python train.py --arch="mlp_mixer" --model="sound classifier" --dataset="synthesized solo parts of chorales (CocoChorales)" --train_examples=39062 --gain_aug_db=10 --time_shift_ms=100 --n_mels=64 --hop_length=320 --input="log_mel" --spec_augment=true --win_length=512 --targets=["instrument"] --num_classes=13 --norm="rmsnorm" --norm_position="pre" --activation="swiglu" --mlp_ratio=3 --parallel_block=false --inner_norm=false --patch_size=[64, 2] --layers=12 --width=256 --label_smoothing=0.05 --loss="cross_entropy" --init="trunc_normal_002" --residual_init="scaled_by_depth" --optimizer="adam_atan2" --lr=0.0012 --beta1=0.8 --beta2=0.98 --grad_clip=1.0 --steps=7400 --batch_size=96 --epochs=18.2 --lr_schedule="cosine" --final_lr_fraction=0.1 --warmup_steps=1480 --weight_decay=0.1
Rows from block 2, named by matrix and row number. Rows with one number belong to one neuron. Each number is 50 + 10 x the weight over the matrix's rms, rounded and kept within 0 to 99. All counts start at 0.
# gate: MLP gate (model.blocks.2.mlp.gate.weight, 768x256), inputs 0-255
# fc1: MLP up (model.blocks.2.mlp.fc1.weight, 768x256), inputs 0-255
# fc2: MLP down (model.blocks.2.mlp.fc2.weight, 256x768, transposed), outputs 0-255
gate.208:57 47 47 56 57 38 73 67 42 30 59 77 40 43 45 52 52 46 54 44 49 51 59 32 46 47 31 67 42 64 53 60 65 33 41 35 30 83 40 45 36 48 64 56 52 44 44 68 40 61 60 51 59 58 39 52 57 54 34 55 40 51 51 48 59 43 28 65 60 30 39 52 30 32 40 37 42 50 44 31 57 60 20 54 34 74 55 51 60 54 69 36 62 67 41 68 52 44 66 45 35 78 53 24 49 56 59 49 52 50 34 39 62 32 38 47 42 30 57 52 34 68 49 41 67 56 52 37 46 52 23 62 62 52 42 41 73 40 53 64 48 41 46 59 72 51 32 62 47 49 53 55 65 59 52 58 47 73 51 33 50 56 47 45 56 50 62 56 44 45 71 32 60 41 39 65 38 55 40 39 56 48 43 51 65 66 67 51 58 49 73 41 46 54 62 68 52 30 57 65 57 31 45 46 31 46 43 44 54 46 52 60 66 52 59 49 60 59 59 45 44 45 51 68 29 64 65 47 32 49 48 61 61 38 54 43 57 75 53 31 50 57 44 34 42 61 63 38 43 58 69 56 53 69 41 76
gate.209:37 38 34 38 30 35 59 68 38 49 26 45 44 58 46 41 53 55 38 34 49 47 51 59 37 52 54 53 29 48 46 52 40 59 37 45 51 46 50 33 47 65 40 51 43 49 43 61 34 71 59 38 32 59 30 40 53 65 39 41 34 45 48 49 42 58 43 51 41 52 40 45 33 51 55 36 53 59 29 39 57 52 61 53 54 58 51 49 60 52 34 49 40 56 46 47 46 38 51 47 45 70 38 34 48 41 42 56 30 40 42 49 44 70 37 47 35 39 52 56 38 57 40 43 49 44 46 51 34 43 52 41 44 52 40 42 47 52 59 69 48 57 61 31 50 41 55 44 46 36 70 40 51 61 53 43 45 35 28 51 38 57 55 35 44 50 52 36 45 43 57 28 47 38 38 54 46 54 53 54 56 58 47 56 46 68 69 44 49 62 44 39 31 52 40 69 50 45 50 56 45 48 53 56 58 46 43 44 46 40 26 48 52 42 50 53 73 58 46 46 61 33 48 59 41 64 47 49 43 55 54 47 57 34 50 43 54 29 45 49 45 47 55 51 50 52 57 38 76 38 49 70 39 65 44 60
gate.210:52 29 36 50 52 44 56 39 50 53 41 34 43 63 46 63 42 62 66 45 44 37 56 48 63 46 58 55 44 58 61 46 28 57 42 56 50 51 49 50 40 46 35 25 50 52 55 62 38 45 56 61 70 60 57 50 35 49 43 54 67 47 44 44 67 58 38 44 42 28 59 31 48 52 51 43 48 51 26 53 51 37 54 30 38 38 54 56 58 82 59 36 50 51 49 23 64 44 62 61 50 57 40 46 51 40 52 50 67 48 49 54 37 69 48 45 49 40 46 59 45 36 49 50 41 44 42 43 49 42 46 61 55 62 48 62 36 45 37 51 32 47 47 54 50 39 57 62 56 40 60 61 40 38 45 54 42 48 68 21 59 58 52 46 39 69 52 66 68 36 47 47 59 52 56 55 29 43 33 58 46 40 17 61 61 22 41 55 58 58 57 47 41 46 39 54 33 43 56 55 50 57 35 68 66 63 53 47 60 50 63 32 53 66 56 32 33 43 47 46 52 43 55 57 49 44 26 43 44 31 32 61 46 66 47 33 58 62 58 63 52 52 58 54 46 58 48 49 49 53 49 54 37 51 72 38
gate.211:47 33 45 46 33 45 43 55 49 39 46 46 53 48 36 34 43 50 36 45 60 42 58 43 51 55 44 34 58 59 44 60 51 56 53 48 55 37 64 46 59 59 46 54 42 37 57 37 72 52 49 59 42 45 71 48 58 50 69 49 47 36 58 37 49 50 60 39 40 43 51 48 59 54 55 57 36 63 43 60 54 43 57 39 54 45 38 30 58 55 48 61 42 47 59 41 52 38 44 37 60 54 55 71 60 46 56 52 41 44 60 49 37 57 47 49 53 58 56 37 51 43 50 42 39 58 52 41 51 53 38 48 65 45 46 33 29 76 41 46 46 43 49 48 53 39 32 53 63 44 36 58 55 66 40 55 67 51 61 51 41 59 53 55 47 48 51 51 58 58 33 75 35 32 70 72 42 59 53 36 42 66 42 49 42 43 39 64 62 45 55 44 67 53 45 49 33 52 63 42 42 47 39 53 65 31 53 33 40 30 57 47 57 52 39 44 45 52 50 40 46 41 32 34 40 49 36 50 51 42 49 43 47 52 43 53 46 35 51 53 51 55 37 46 49 63 29 43 45 42 50 64 57 45 45 32
gate.212:44 60 50 59 46 53 60 45 60 63 51 56 44 59 60 47 47 52 55 63 55 42 63 52 56 43 70 35 60 56 33 60 61 65 45 54 57 49 56 60 50 47 52 55 70 54 56 34 75 46 53 32 48 53 57 40 54 46 48 37 30 50 39 64 57 34 64 51 59 48 52 67 46 40 60 55 59 54 47 49 52 44 43 67 58 36 37 51 52 53 57 56 50 47 50 41 73 48 38 50 34 47 42 50 47 57 42 63 46 53 56 54 58 48 62 41 45 40 53 55 51 26 41 64 60 57 55 58 55 52 82 64 30 40 51 58 72 59 57 50 42 63 57 56 59 37 68 61 62 54 62 65 62 51 45 47 56 68 62 56 49 43 42 57 65 39 46 44 53 36 62 50 54 44 32 52 38 59 46 37 43 45 56 48 48 62 59 57 56 44 49 49 44 60 44 44 56 74 45 35 49 48 30 42 52 59 33 44 73 43 50 51 63 43 64 58 50 51 35 46 51 41 68 54 55 56 49 44 47 72 53 61 42 40 49 57 29 55 50 63 48 45 60 47 58 56 70 28 44 46 48 43 67 40 57 58
gate.213:46 55 43 56 36 35 49 50 62 43 33 46 64 69 47 44 58 41 36 47 49 40 44 38 56 50 51 38 47 53 52 52 40 58 44 44 48 46 40 38 53 57 43 46 66 47 43 69 36 60 53 61 37 53 59 41 69 72 61 33 47 55 51 37 50 47 60 59 59 55 37 68 32 47 49 43 65 55 46 54 46 47 55 40 43 46 53 41 62 57 48 63 26 52 38 60 49 32 32 52 34 44 37 46 59 56 33 53 45 57 38 47 34 61 54 46 39 52 37 52 68 59 43 44 44 49 58 52 29 56 58 51 46 55 49 42 41 54 64 51 60 54 45 43 57 47 55 41 48 48 60 57 53 53 43 38 64 32 37 51 53 53 49 47 51 54 53 38 53 57 58 39 45 41 44 50 57 60 38 44 60 39 46 42 52 60 48 55 47 54 54 38 53 58 45 46 51 56 40 44 39 43 42 60 56 51 52 53 39 48 46 53 32 48 47 53 61 42 34 48 49 44 48 44 46 46 51 63 22 43 56 71 34 48 44 52 59 39 39 44 39 40 44 31 53 49 51 46 47 42 24 61 36 48 53 46
gate.214:58 49 48 35 46 65 50 54 59 65 59 49 49 31 57 63 41 42 45 38 38 33 57 74 55 47 46 46 45 66 51 53 46 45 44 60 59 36 54 42 42 33 40 51 33 42 39 39 37 44 44 48 65 53 55 38 39 37 46 58 50 37 58 63 58 44 44 36 47 42 64 47 60 50 54 56 54 63 41 52 38 27 52 50 43 56 37 55 50 43 48 39 60 53 50 36 56 59 59 58 52 56 68 50 49 57 48 58 56 55 50 43 58 61 44 53 54 50 50 32 43 38 50 50 37 40 38 45 44 47 51 52 48 56 41 55 42 38 45 51 56 50 41 61 33 40 59 50 58 56 57 54 52 38 62 42 39 52 38 29 42 57 46 38 55 61 47 37 43 50 42 51 55 44 47 34 59 43 37 46 55 46 35 54 57 39 57 47 39 42 42 45 54 56 47 44 30 52 39 47 48 44 49 56 51 52 61 44 44 44 42 40 35 46 56 51 47 43 51 44 39 53 44 61 51 57 33 42 58 49 47 46 50 47 63 56 45 42 48 53 40 47 61 54 56 45 52 50 82 51 37 46 38 38 39 46
gate.215:68 56 54 36 40 56 38 61 53 55 49 39 55 49 69 49 29 49 64 50 58 45 38 54 59 50 63 42 60 54 57 40 50 41 63 57 65 50 53 51 65 40 56 59 47 55 52 44 51 58 46 52 65 30 42 48 41 69 47 54 65 78 48 62 57 48 58 39 24 62 62 50 45 68 54 55 48 53 60 58 39 29 62 51 43 45 66 72 38 37 60 33 59 73 51 38 67 54 56 61 62 40 60 56 38 62 57 34 67 53 53 50 67 59 51 45 45 48 51 46 53 33 51 52 47 59 46 65 62 47 50 46 48 41 55 56 49 63 55 59 66 70 53 46 36 55 50 43 57 35 40 42 51 52 48 37 46 54 56 53 36 38 52 46 43 44 37 42 33 60 34 63 50 51 53 34 62 25 48 41 51 72 55 46 34 66 63 49 32 50 36 51 43 50 30 28 46 56 52 41 58 57 55 53 57 67 60 41 36 46 54 39 56 66 49 66 34 50 53 49 38 40 59 41 53 43 57 52 72 42 50 38 48 50 36 59 47 39 63 51 55 57 44 59 57 69 50 50 50 53 40 50 61 44 38 38
gate.216:54 45 59 55 50 45 61 49 35 47 58 44 42 42 45 51 39 55 39 39 71 41 63 43 39 46 40 57 51 45 51 52 55 68 43 40 43 35 55 56 54 34 43 70 52 35 37 62 49 38 59 65 56 47 60 52 50 59 45 44 41 50 54 41 51 41 38 40 58 55 43 49 49 60 55 58 48 64 50 47 62 59 45 50 56 37 44 50 56 45 44 54 57 41 49 55 40 50 44 58 50 49 38 53 55 55 55 48 39 42 47 65 43 52 58 52 58 60 49 42 44 43 67 29 60 49 40 46 52 53 56 41 47 68 55 51 59 57 46 56 40 44 40 49 35 47 44 55 32 58 43 55 43 28 43 49 56 51 52 44 41 56 59 66 40 48 47 50 65 54 50 40 59 42 75 45 56 46 59 45 53 56 63 44 44 41 30 47 53 50 46 55 56 52 39 44 65 61 36 41 57 50 46 57 44 42 43 40 54 42 49 46 28 37 34 33 56 51 36 65 41 58 41 55 36 74 43 64 45 49 55 60 54 41 53 52 43 56 40 47 48 41 56 43 46 39 42 63 66 47 47 50 59 36 63 43
fc1.208:52 46 34 40 54 54 80 80 36 42 21 34 40 40 30 53 60 45 39 34 50 35 59 59 45 37 57 49 47 52 48 60 31 55 45 42 44 53 52 56 51 53 68 46 40 38 31 64 47 55 38 47 36 43 55 56 63 40 66 35 28 63 59 56 53 57 48 49 35 51 41 55 62 44 63 64 60 61 40 68 57 55 51 47 37 46 48 29 85 69 41 52 46 40 22 76 58 53 55 55 47 80 42 50 45 59 59 50 39 73 52 50 39 56 52 75 37 37 32 42 51 53 42 43 39 59 63 50 40 52 57 65 33 75 36 51 61 56 58 66 50 44 62 47 49 53 52 48 60 29 89 37 58 53 50 69 61 00 52 57 35 58 51 41 53 64 63 50 31 49 52 45 71 47 50 69 35 46 41 46 52 41 41 42 67 67 63 44 43 51 58 33 59 57 58 78 18 58 42 52 62 49 53 59 56 57 52 44 62 49 72 56 43 40 42 41 69 24 56 39 54 24 40 62 55 72 42 66 37 34 52 45 56 54 40 41 68 44 41 62 40 47 44 62 40 64 52 57 69 51 51 59 48 45 57 48
fc1.209:51 41 64 33 53 65 24 52 48 55 50 55 49 53 62 64 61 63 39 42 39 35 44 47 44 57 59 50 44 47 64 32 46 39 49 52 38 55 32 36 63 58 61 72 61 43 43 57 28 49 44 56 60 50 31 53 48 71 39 58 33 51 62 28 58 60 60 62 37 54 53 66 46 61 38 39 54 60 45 44 54 44 61 49 44 48 68 64 44 63 71 53 78 52 50 63 61 49 66 60 54 57 54 45 66 60 61 57 61 45 35 37 59 67 52 50 54 45 33 65 54 62 54 59 58 37 40 35 50 49 52 43 54 54 51 51 57 42 59 56 50 55 54 33 48 81 44 56 43 47 46 55 45 56 50 41 36 59 32 41 55 52 56 49 47 42 42 64 45 35 50 51 54 60 49 50 63 36 40 56 61 57 54 54 53 42 54 40 60 66 41 43 45 54 43 51 59 43 41 61 61 43 52 50 62 56 40 56 47 64 61 47 44 57 64 39 61 44 62 51 47 35 56 66 45 51 55 55 44 55 58 52 50 52 49 45 57 49 67 43 44 60 45 43 59 68 55 70 46 44 36 56 29 53 43 59
fc1.210:51 54 55 54 60 66 56 40 51 33 53 49 33 54 43 50 38 53 56 53 21 29 74 42 62 40 36 61 64 61 65 69 51 65 38 48 43 42 50 47 36 43 49 41 57 39 50 71 50 56 45 66 33 55 53 42 45 66 35 55 37 45 49 52 65 43 31 51 53 66 35 34 63 43 56 30 47 53 55 36 53 63 25 38 57 58 65 49 43 58 39 56 54 47 56 55 51 43 53 56 58 60 57 54 51 50 47 39 67 74 49 53 53 43 38 39 56 48 45 49 53 33 65 43 70 56 46 44 56 39 46 58 51 34 38 38 41 49 55 48 39 21 40 66 50 54 32 66 56 52 42 54 33 48 61 55 55 51 44 36 51 53 55 51 51 50 48 46 41 24 68 49 57 45 41 65 45 57 49 59 44 21 53 47 54 59 42 57 41 59 57 53 44 65 57 33 53 47 37 52 46 37 37 61 54 56 45 43 31 54 56 54 55 39 60 37 47 48 53 57 31 34 58 41 34 53 50 55 39 52 42 78 37 36 62 58 43 72 48 36 52 36 54 26 43 49 49 32 51 40 57 44 41 47 72 45
fc1.211:54 55 26 55 37 46 35 49 60 50 48 40 53 46 42 45 54 50 36 54 45 49 48 26 42 56 46 36 57 53 48 53 54 41 47 46 59 51 51 44 48 42 35 35 51 43 50 43 51 68 60 51 43 46 66 41 50 49 45 35 53 51 55 46 44 51 65 44 37 57 56 45 41 42 47 46 71 56 71 47 35 43 42 45 33 50 59 44 53 37 49 54 50 57 47 52 57 33 40 45 24 46 36 42 40 52 46 38 44 54 39 46 45 69 33 39 50 48 44 53 61 52 48 56 42 57 46 65 57 38 60 55 41 33 54 52 38 57 46 50 62 45 43 49 38 41 52 47 51 46 53 43 60 47 53 42 57 48 40 61 49 52 41 55 44 35 36 36 55 51 53 56 59 34 63 72 53 35 56 41 45 48 36 49 34 40 59 68 66 55 33 41 41 50 29 59 44 62 55 57 37 35 45 63 60 31 58 60 30 48 38 36 45 37 41 51 36 61 34 21 48 53 40 28 46 34 51 55 44 44 53 50 44 28 41 38 45 33 50 66 51 49 59 49 50 43 46 63 42 44 52 61 29 45 43 33
fc1.212:31 31 45 28 47 45 56 51 56 37 29 51 50 64 42 58 42 61 26 63 70 39 61 59 58 30 44 46 48 56 50 52 41 73 44 52 48 41 64 56 52 55 33 67 35 40 44 63 48 48 63 63 43 45 44 57 51 50 39 51 59 61 40 63 42 38 51 47 41 17 50 61 62 44 46 51 50 58 28 58 44 58 34 67 28 51 64 31 45 56 40 62 34 34 31 38 32 50 38 32 51 51 41 66 54 43 39 52 44 62 57 75 34 43 74 72 43 33 62 53 35 45 59 63 40 40 55 41 58 37 57 62 39 70 52 37 55 55 28 52 50 61 51 40 59 28 83 68 52 44 72 44 62 59 13 46 48 43 38 35 35 54 45 42 56 51 46 47 45 60 48 45 41 47 43 52 43 55 45 43 48 51 58 40 78 71 47 17 41 48 47 66 51 46 65 53 26 41 56 40 50 48 46 27 48 39 63 40 50 46 55 30 57 46 49 50 44 49 46 73 41 42 43 78 47 42 34 49 44 37 63 62 56 54 35 44 43 47 38 56 41 68 40 50 55 53 66 52 45 53 40 51 41 48 54 53
fc1.213:52 49 47 57 52 63 44 56 78 53 44 43 65 53 54 51 46 52 51 52 42 60 60 57 57 56 42 54 58 53 58 55 55 44 50 66 56 44 47 49 29 37 42 38 38 59 52 48 57 52 58 70 62 53 48 52 55 61 47 44 65 54 44 55 47 48 59 45 48 56 66 56 47 57 51 65 54 65 73 52 39 40 51 48 46 46 52 52 41 54 47 54 49 58 33 64 50 52 50 48 37 53 50 46 49 54 46 62 37 54 45 39 46 76 46 49 59 49 36 42 59 50 49 38 55 47 56 50 42 37 50 49 37 48 59 53 49 54 52 61 50 58 65 51 46 54 58 38 67 56 56 47 52 45 40 50 45 46 38 71 56 51 35 46 59 53 63 48 64 50 52 46 41 45 57 56 57 47 85 36 47 51 54 47 30 61 55 67 44 59 54 61 48 36 48 40 41 58 47 45 53 59 54 52 58 65 59 56 37 46 31 51 60 56 50 55 52 48 55 35 41 58 45 41 50 53 59 55 51 57 50 45 36 39 47 49 55 60 61 56 59 49 59 66 52 60 64 48 71 40 53 58 62 48 62 53
fc1.214:76 59 50 52 50 53 56 44 60 65 51 42 67 41 55 44 65 51 58 60 33 45 44 39 42 52 54 39 48 44 61 55 48 51 29 43 50 32 55 37 53 46 57 50 54 51 46 38 51 65 46 34 41 70 64 42 42 65 44 26 38 47 38 59 39 42 50 54 48 57 52 39 49 51 51 41 58 62 39 34 48 43 58 45 66 63 43 55 58 74 44 75 46 45 62 44 62 58 54 54 56 49 62 37 52 33 43 45 41 49 45 25 52 52 59 59 43 65 37 50 54 56 53 34 55 46 40 33 47 51 49 33 53 30 66 59 55 37 61 34 50 54 66 39 55 53 44 48 50 54 42 62 55 56 62 55 38 48 42 61 43 51 61 42 43 59 46 38 55 60 48 65 44 40 62 50 61 57 60 39 55 39 42 51 46 43 44 31 42 40 53 45 56 33 43 54 46 53 41 58 51 30 44 52 70 55 48 65 51 47 30 44 48 45 56 44 36 49 51 38 55 58 61 49 37 51 54 53 57 54 59 45 49 33 53 47 55 38 57 53 57 57 49 46 55 50 39 41 65 44 50 55 43 44 37 38
fc1.215:61 41 41 61 47 26 38 47 51 50 54 50 49 51 43 36 38 55 60 55 56 49 41 46 44 51 55 30 47 46 47 60 49 54 56 54 65 51 40 46 61 55 42 64 45 52 43 50 49 49 41 54 43 38 42 50 69 57 55 42 59 62 43 42 46 59 66 47 64 52 50 46 49 59 46 47 62 49 61 45 54 60 59 41 56 55 49 30 48 65 44 57 44 37 50 72 44 51 26 52 41 41 54 47 42 43 50 42 44 53 53 46 44 54 67 49 41 53 51 60 53 70 52 51 44 49 50 70 52 58 50 58 39 34 53 38 68 59 26 52 56 51 63 51 40 46 62 36 66 56 44 48 60 65 41 49 45 37 50 76 52 41 37 55 56 36 41 35 41 70 31 47 26 50 49 52 61 62 75 28 43 49 59 40 36 56 47 42 37 37 47 46 51 55 39 46 58 69 48 24 36 45 62 39 45 46 55 40 43 46 48 62 48 54 23 62 56 34 41 66 45 46 41 57 31 46 93 40 56 50 40 58 43 46 47 56 58 38 45 42 51 47 43 47 60 31 44 53 45 59 49 51 55 53 51 57
fc1.216:38 50 66 50 36 48 35 45 55 57 54 59 57 41 58 34 51 52 55 40 47 46 40 54 59 43 66 33 35 41 55 55 65 65 33 50 44 62 57 42 52 51 53 46 53 61 51 52 57 59 61 43 48 56 58 30 45 55 48 46 48 63 46 59 44 44 68 65 46 53 50 44 53 41 43 54 53 55 49 44 32 48 43 49 43 70 52 48 44 51 65 57 45 34 46 42 49 42 38 43 47 57 68 50 46 59 35 57 64 44 54 45 55 33 40 53 42 41 62 47 42 56 44 43 56 48 41 57 49 41 51 34 63 62 49 58 46 53 49 48 51 56 59 46 45 61 50 52 45 52 60 35 56 50 48 58 46 60 51 48 47 56 62 39 54 56 51 40 40 43 52 46 48 51 45 51 46 45 42 63 42 47 56 52 63 62 51 37 46 50 50 36 62 35 40 48 47 52 58 45 56 34 54 45 46 54 50 45 66 43 55 42 54 42 69 54 44 57 52 51 50 41 59 43 65 43 68 53 57 54 48 50 50 38 56 57 31 54 58 53 43 60 52 58 45 58 45 54 44 38 49 63 42 46 55 48
fc2.208:51 44 51 38 42 70 61 38 76 57 51 55 60 49 45 39 65 69 45 43 71 33 19 40 51 56 40 55 46 49 64 37 57 58 64 50 64 53 43 18 54 51 41 60 68 71 56 65 42 56 64 63 55 82 60 47 65 74 47 48 60 47 46 64 39 55 50 70 47 43 65 55 47 68 46 32 43 46 41 63 58 33 44 31 42 67 68 47 52 62 56 59 60 49 57 49 42 37 60 33 74 59 52 32 56 48 54 75 46 49 59 50 52 66 43 45 62 47 47 64 50 52 43 31 58 40 55 37 21 36 32 19 68 64 58 46 23 40 64 67 38 71 62 33 20 35 39 54 53 53 59 22 58 74 40 48 31 42 46 46 66 75 48 36 50 93 48 50 72 59 71 31 52 55 79 43 56 64 54 62 47 57 64 73 64 52 63 47 64 42 52 59 52 38 57 39 54 44 53 59 53 52 79 59 48 68 70 68 35 43 31 49 36 47 66 53 61 82 39 59 57 62 43 50 55 55 67 64 33 50 51 45 78 29 38 45 58 54 44 28 32 57 57 65 49 41 38 65 56 60 44 65 36 47 42 60
fc2.209:43 54 61 68 42 49 36 35 50 48 49 61 66 54 40 52 61 54 42 48 45 58 46 51 56 53 61 30 48 42 41 47 70 54 39 29 43 65 45 48 54 66 64 52 45 71 47 47 55 47 48 32 45 57 60 30 50 44 54 36 43 53 45 41 56 64 41 65 59 61 47 49 61 53 58 60 55 57 58 50 50 65 64 41 63 65 65 41 46 64 48 71 56 30 60 37 44 38 54 53 42 45 63 55 60 42 45 66 42 42 56 44 49 42 41 44 50 43 52 57 51 48 29 30 53 51 49 56 35 44 55 56 68 51 62 53 64 40 44 26 39 62 55 56 42 60 44 48 53 64 54 60 46 52 64 60 58 43 49 59 43 56 45 52 46 50 35 35 51 46 49 47 54 62 34 60 39 68 48 61 46 33 53 38 56 44 58 58 44 41 53 46 48 39 70 64 54 58 49 48 59 41 48 50 46 38 52 45 66 33 58 56 38 55 45 56 42 73 61 33 66 55 68 43 47 54 67 40 52 60 41 59 41 46 74 50 49 49 68 55 58 59 52 38 56 47 35 33 39 52 39 48 61 42 45 57
fc2.210:29 52 64 48 38 60 58 32 48 68 55 46 53 40 52 43 50 51 43 23 54 34 35 75 56 64 51 41 56 42 55 45 62 42 49 67 57 47 53 45 40 42 43 63 40 46 38 40 40 46 44 36 65 68 45 70 30 59 37 57 50 56 67 41 61 50 68 49 58 53 50 35 36 75 41 56 62 45 53 49 52 40 60 31 60 50 47 55 49 52 58 35 50 54 59 67 53 51 55 56 39 54 60 53 32 29 37 59 40 42 53 62 45 60 53 60 58 92 31 39 35 48 61 39 35 47 47 54 38 47 56 37 56 55 43 51 44 34 62 48 52 42 48 31 37 43 35 61 44 61 50 36 42 41 44 55 37 36 47 48 41 65 48 50 51 62 55 45 46 53 61 51 32 43 75 48 71 56 46 52 51 57 47 67 44 22 57 57 46 43 46 50 64 33 48 42 49 61 39 46 65 40 60 36 60 49 43 56 51 58 43 58 15 36 52 70 54 55 55 59 55 57 37 47 52 55 66 53 60 40 53 24 49 37 49 60 54 37 43 30 45 39 66 77 49 47 31 76 62 45 39 56 41 38 33 50
fc2.211:56 54 46 52 66 52 60 42 49 47 47 35 53 45 64 57 33 46 44 35 48 72 51 59 57 50 56 70 58 61 54 50 46 52 55 64 51 47 48 45 47 45 48 51 43 58 64 58 44 47 53 46 60 61 66 60 50 50 50 49 51 62 55 53 59 44 50 66 52 64 59 28 39 51 50 55 56 59 67 52 72 40 45 66 36 55 57 58 25 48 47 53 44 50 50 66 31 58 57 67 64 48 65 32 53 69 60 51 54 39 40 50 35 65 50 42 42 53 58 59 42 62 40 62 55 51 44 59 55 50 54 64 38 66 47 50 69 48 51 58 52 50 53 54 49 63 65 60 31 63 48 53 36 48 56 67 51 47 45 65 60 45 61 36 49 34 67 61 44 52 51 49 56 57 49 56 68 28 44 55 47 46 53 58 63 36 40 51 67 41 50 44 60 56 60 64 43 50 52 58 46 42 66 50 48 55 51 58 44 58 32 45 62 64 53 62 35 50 55 47 57 53 60 50 45 47 48 63 49 42 44 34 51 63 60 53 61 49 34 51 29 60 58 48 43 59 55 55 41 54 61 50 30 56 72 33
fc2.212:55 61 53 50 47 71 52 43 39 43 51 46 51 47 58 33 52 47 57 51 33 29 51 43 45 67 69 64 57 52 49 56 61 58 46 59 41 49 46 47 25 38 44 42 35 63 51 66 59 56 39 62 41 58 63 54 45 49 61 41 48 40 47 53 51 45 50 56 51 53 42 39 54 69 56 47 60 36 86 68 53 34 51 36 37 58 36 54 41 44 32 57 42 42 35 67 43 38 33 53 62 48 59 47 40 46 81 35 50 73 41 53 47 38 48 78 56 53 47 29 47 53 47 70 51 52 57 71 32 52 45 36 49 49 43 25 38 50 70 47 40 27 38 61 43 40 37 41 70 47 38 33 37 55 71 53 60 41 45 70 49 43 52 43 45 63 58 59 60 52 65 56 71 38 69 48 57 34 65 57 40 41 65 62 50 42 31 47 72 60 56 47 73 57 67 44 55 55 45 50 64 58 36 55 36 56 64 75 49 63 78 47 38 45 72 45 70 73 37 43 31 39 62 69 54 45 36 70 53 52 54 28 52 40 47 41 43 52 37 40 43 19 50 44 37 42 45 60 54 54 62 37 50 43 63 48
fc2.213:52 49 61 68 62 32 40 39 48 53 45 48 56 49 55 61 49 53 47 53 48 55 41 64 57 54 43 55 41 37 62 58 50 63 50 49 63 38 43 52 63 55 44 50 54 62 74 43 57 41 46 48 42 49 52 49 48 52 54 54 57 48 48 44 58 47 62 45 48 59 51 48 56 32 49 53 62 61 52 32 55 52 52 33 59 48 52 53 44 50 47 53 51 42 61 52 65 46 47 48 56 48 52 58 54 44 46 47 53 44 47 45 52 52 56 46 43 53 29 54 73 60 48 43 58 60 59 68 53 56 45 57 57 44 49 60 62 43 42 45 53 62 42 38 42 38 53 58 48 41 59 54 50 51 53 39 51 50 56 45 63 55 33 56 39 44 52 49 62 44 40 44 46 53 55 56 64 60 37 38 49 51 47 44 36 38 47 66 62 53 47 52 49 37 55 47 42 61 55 59 55 51 43 38 43 47 52 49 41 55 41 49 54 49 49 47 41 62 39 36 44 63 43 45 52 30 60 47 56 50 58 46 53 28 49 61 49 44 52 57 57 42 58 44 45 44 49 32 54 69 51 50 41 62 55 44
fc2.214:51 53 55 50 67 63 45 31 44 48 43 44 58 59 43 41 51 35 57 47 53 47 47 42 42 47 65 64 50 58 41 44 45 51 53 53 54 52 35 57 51 42 62 40 56 66 33 55 43 50 50 55 60 46 60 40 61 46 58 47 43 34 47 56 55 50 53 54 57 31 55 54 47 49 62 62 49 44 50 54 54 45 66 48 51 49 56 38 63 55 52 54 58 37 43 52 39 32 61 46 56 51 47 43 55 54 49 47 46 58 46 37 53 57 48 60 41 44 41 73 58 55 41 34 62 47 56 37 44 55 33 52 59 49 46 38 54 44 45 55 45 55 62 41 44 64 51 44 52 53 53 38 64 47 39 54 37 43 62 59 62 50 50 59 42 42 46 63 52 64 60 48 66 56 51 50 40 48 53 47 49 49 59 59 60 28 57 33 60 24 50 53 47 45 49 51 48 39 59 53 58 64 56 44 54 49 51 62 61 61 66 53 41 70 62 54 61 38 63 41 55 51 48 55 58 66 55 50 30 65 32 47 50 53 50 38 66 54 40 45 48 46 55 47 45 55 30 66 27 57 50 32 51 33 50 47
fc2.215:60 46 47 49 45 54 60 53 51 46 53 45 50 41 57 44 62 57 41 40 38 49 25 54 43 47 47 42 38 52 58 37 57 48 46 67 42 35 54 54 33 28 45 54 51 38 55 48 56 44 56 47 40 56 61 51 66 53 45 32 44 43 60 58 39 62 50 82 41 63 66 50 41 44 30 44 41 60 52 61 59 49 53 42 28 54 37 46 42 56 62 47 44 63 37 61 48 68 73 51 65 58 52 42 39 75 59 49 51 46 59 37 52 53 46 61 42 53 39 43 53 53 51 39 47 57 47 45 51 58 52 44 25 63 47 48 44 40 59 48 54 44 59 38 47 53 47 42 48 37 40 58 36 37 37 54 56 35 37 52 30 50 70 51 55 58 39 35 60 62 59 56 53 54 46 32 59 30 73 50 57 41 49 56 70 48 47 36 41 53 38 42 56 51 45 41 49 35 23 31 47 45 49 68 51 50 54 46 53 49 45 55 41 56 62 58 56 47 59 54 59 51 40 43 38 61 61 65 57 38 47 49 55 73 37 44 53 47 50 31 47 50 58 53 52 67 52 55 67 29 33 51 55 46 47 66
fc2.216:60 50 38 45 44 49 46 56 61 51 62 52 53 53 46 57 57 44 46 57 41 49 62 45 57 49 56 36 59 51 35 57 42 53 50 48 39 52 55 49 41 33 58 53 51 45 30 53 20 47 42 42 55 63 60 44 34 44 47 54 53 48 42 46 65 66 53 37 52 45 55 31 41 50 51 40 51 35 49 37 48 49 52 47 68 50 37 50 52 41 47 38 35 48 42 25 55 44 53 46 32 42 48 36 37 40 29 47 53 49 47 61 43 46 45 54 58 67 49 50 64 47 47 59 42 54 45 54 46 56 38 39 56 54 48 32 37 47 45 48 53 36 42 74 48 59 41 45 53 60 49 47 48 43 50 62 41 44 50 35 49 55 54 46 49 48 60 47 51 45 49 64 32 55 30 49 54 53 41 55 50 55 37 53 44 49 51 62 52 45 46 50 52 57 47 43 55 46 45 49 47 51 50 43 48 53 43 54 55 55 50 56 43 44 37 40 52 64 51 50 46 47 43 48 41 48 47 46 58 48 45 46 35 50 43 49 60 49 48 49 60 58 52 48 51 46 38 49 43 40 45 57 54 52 46 51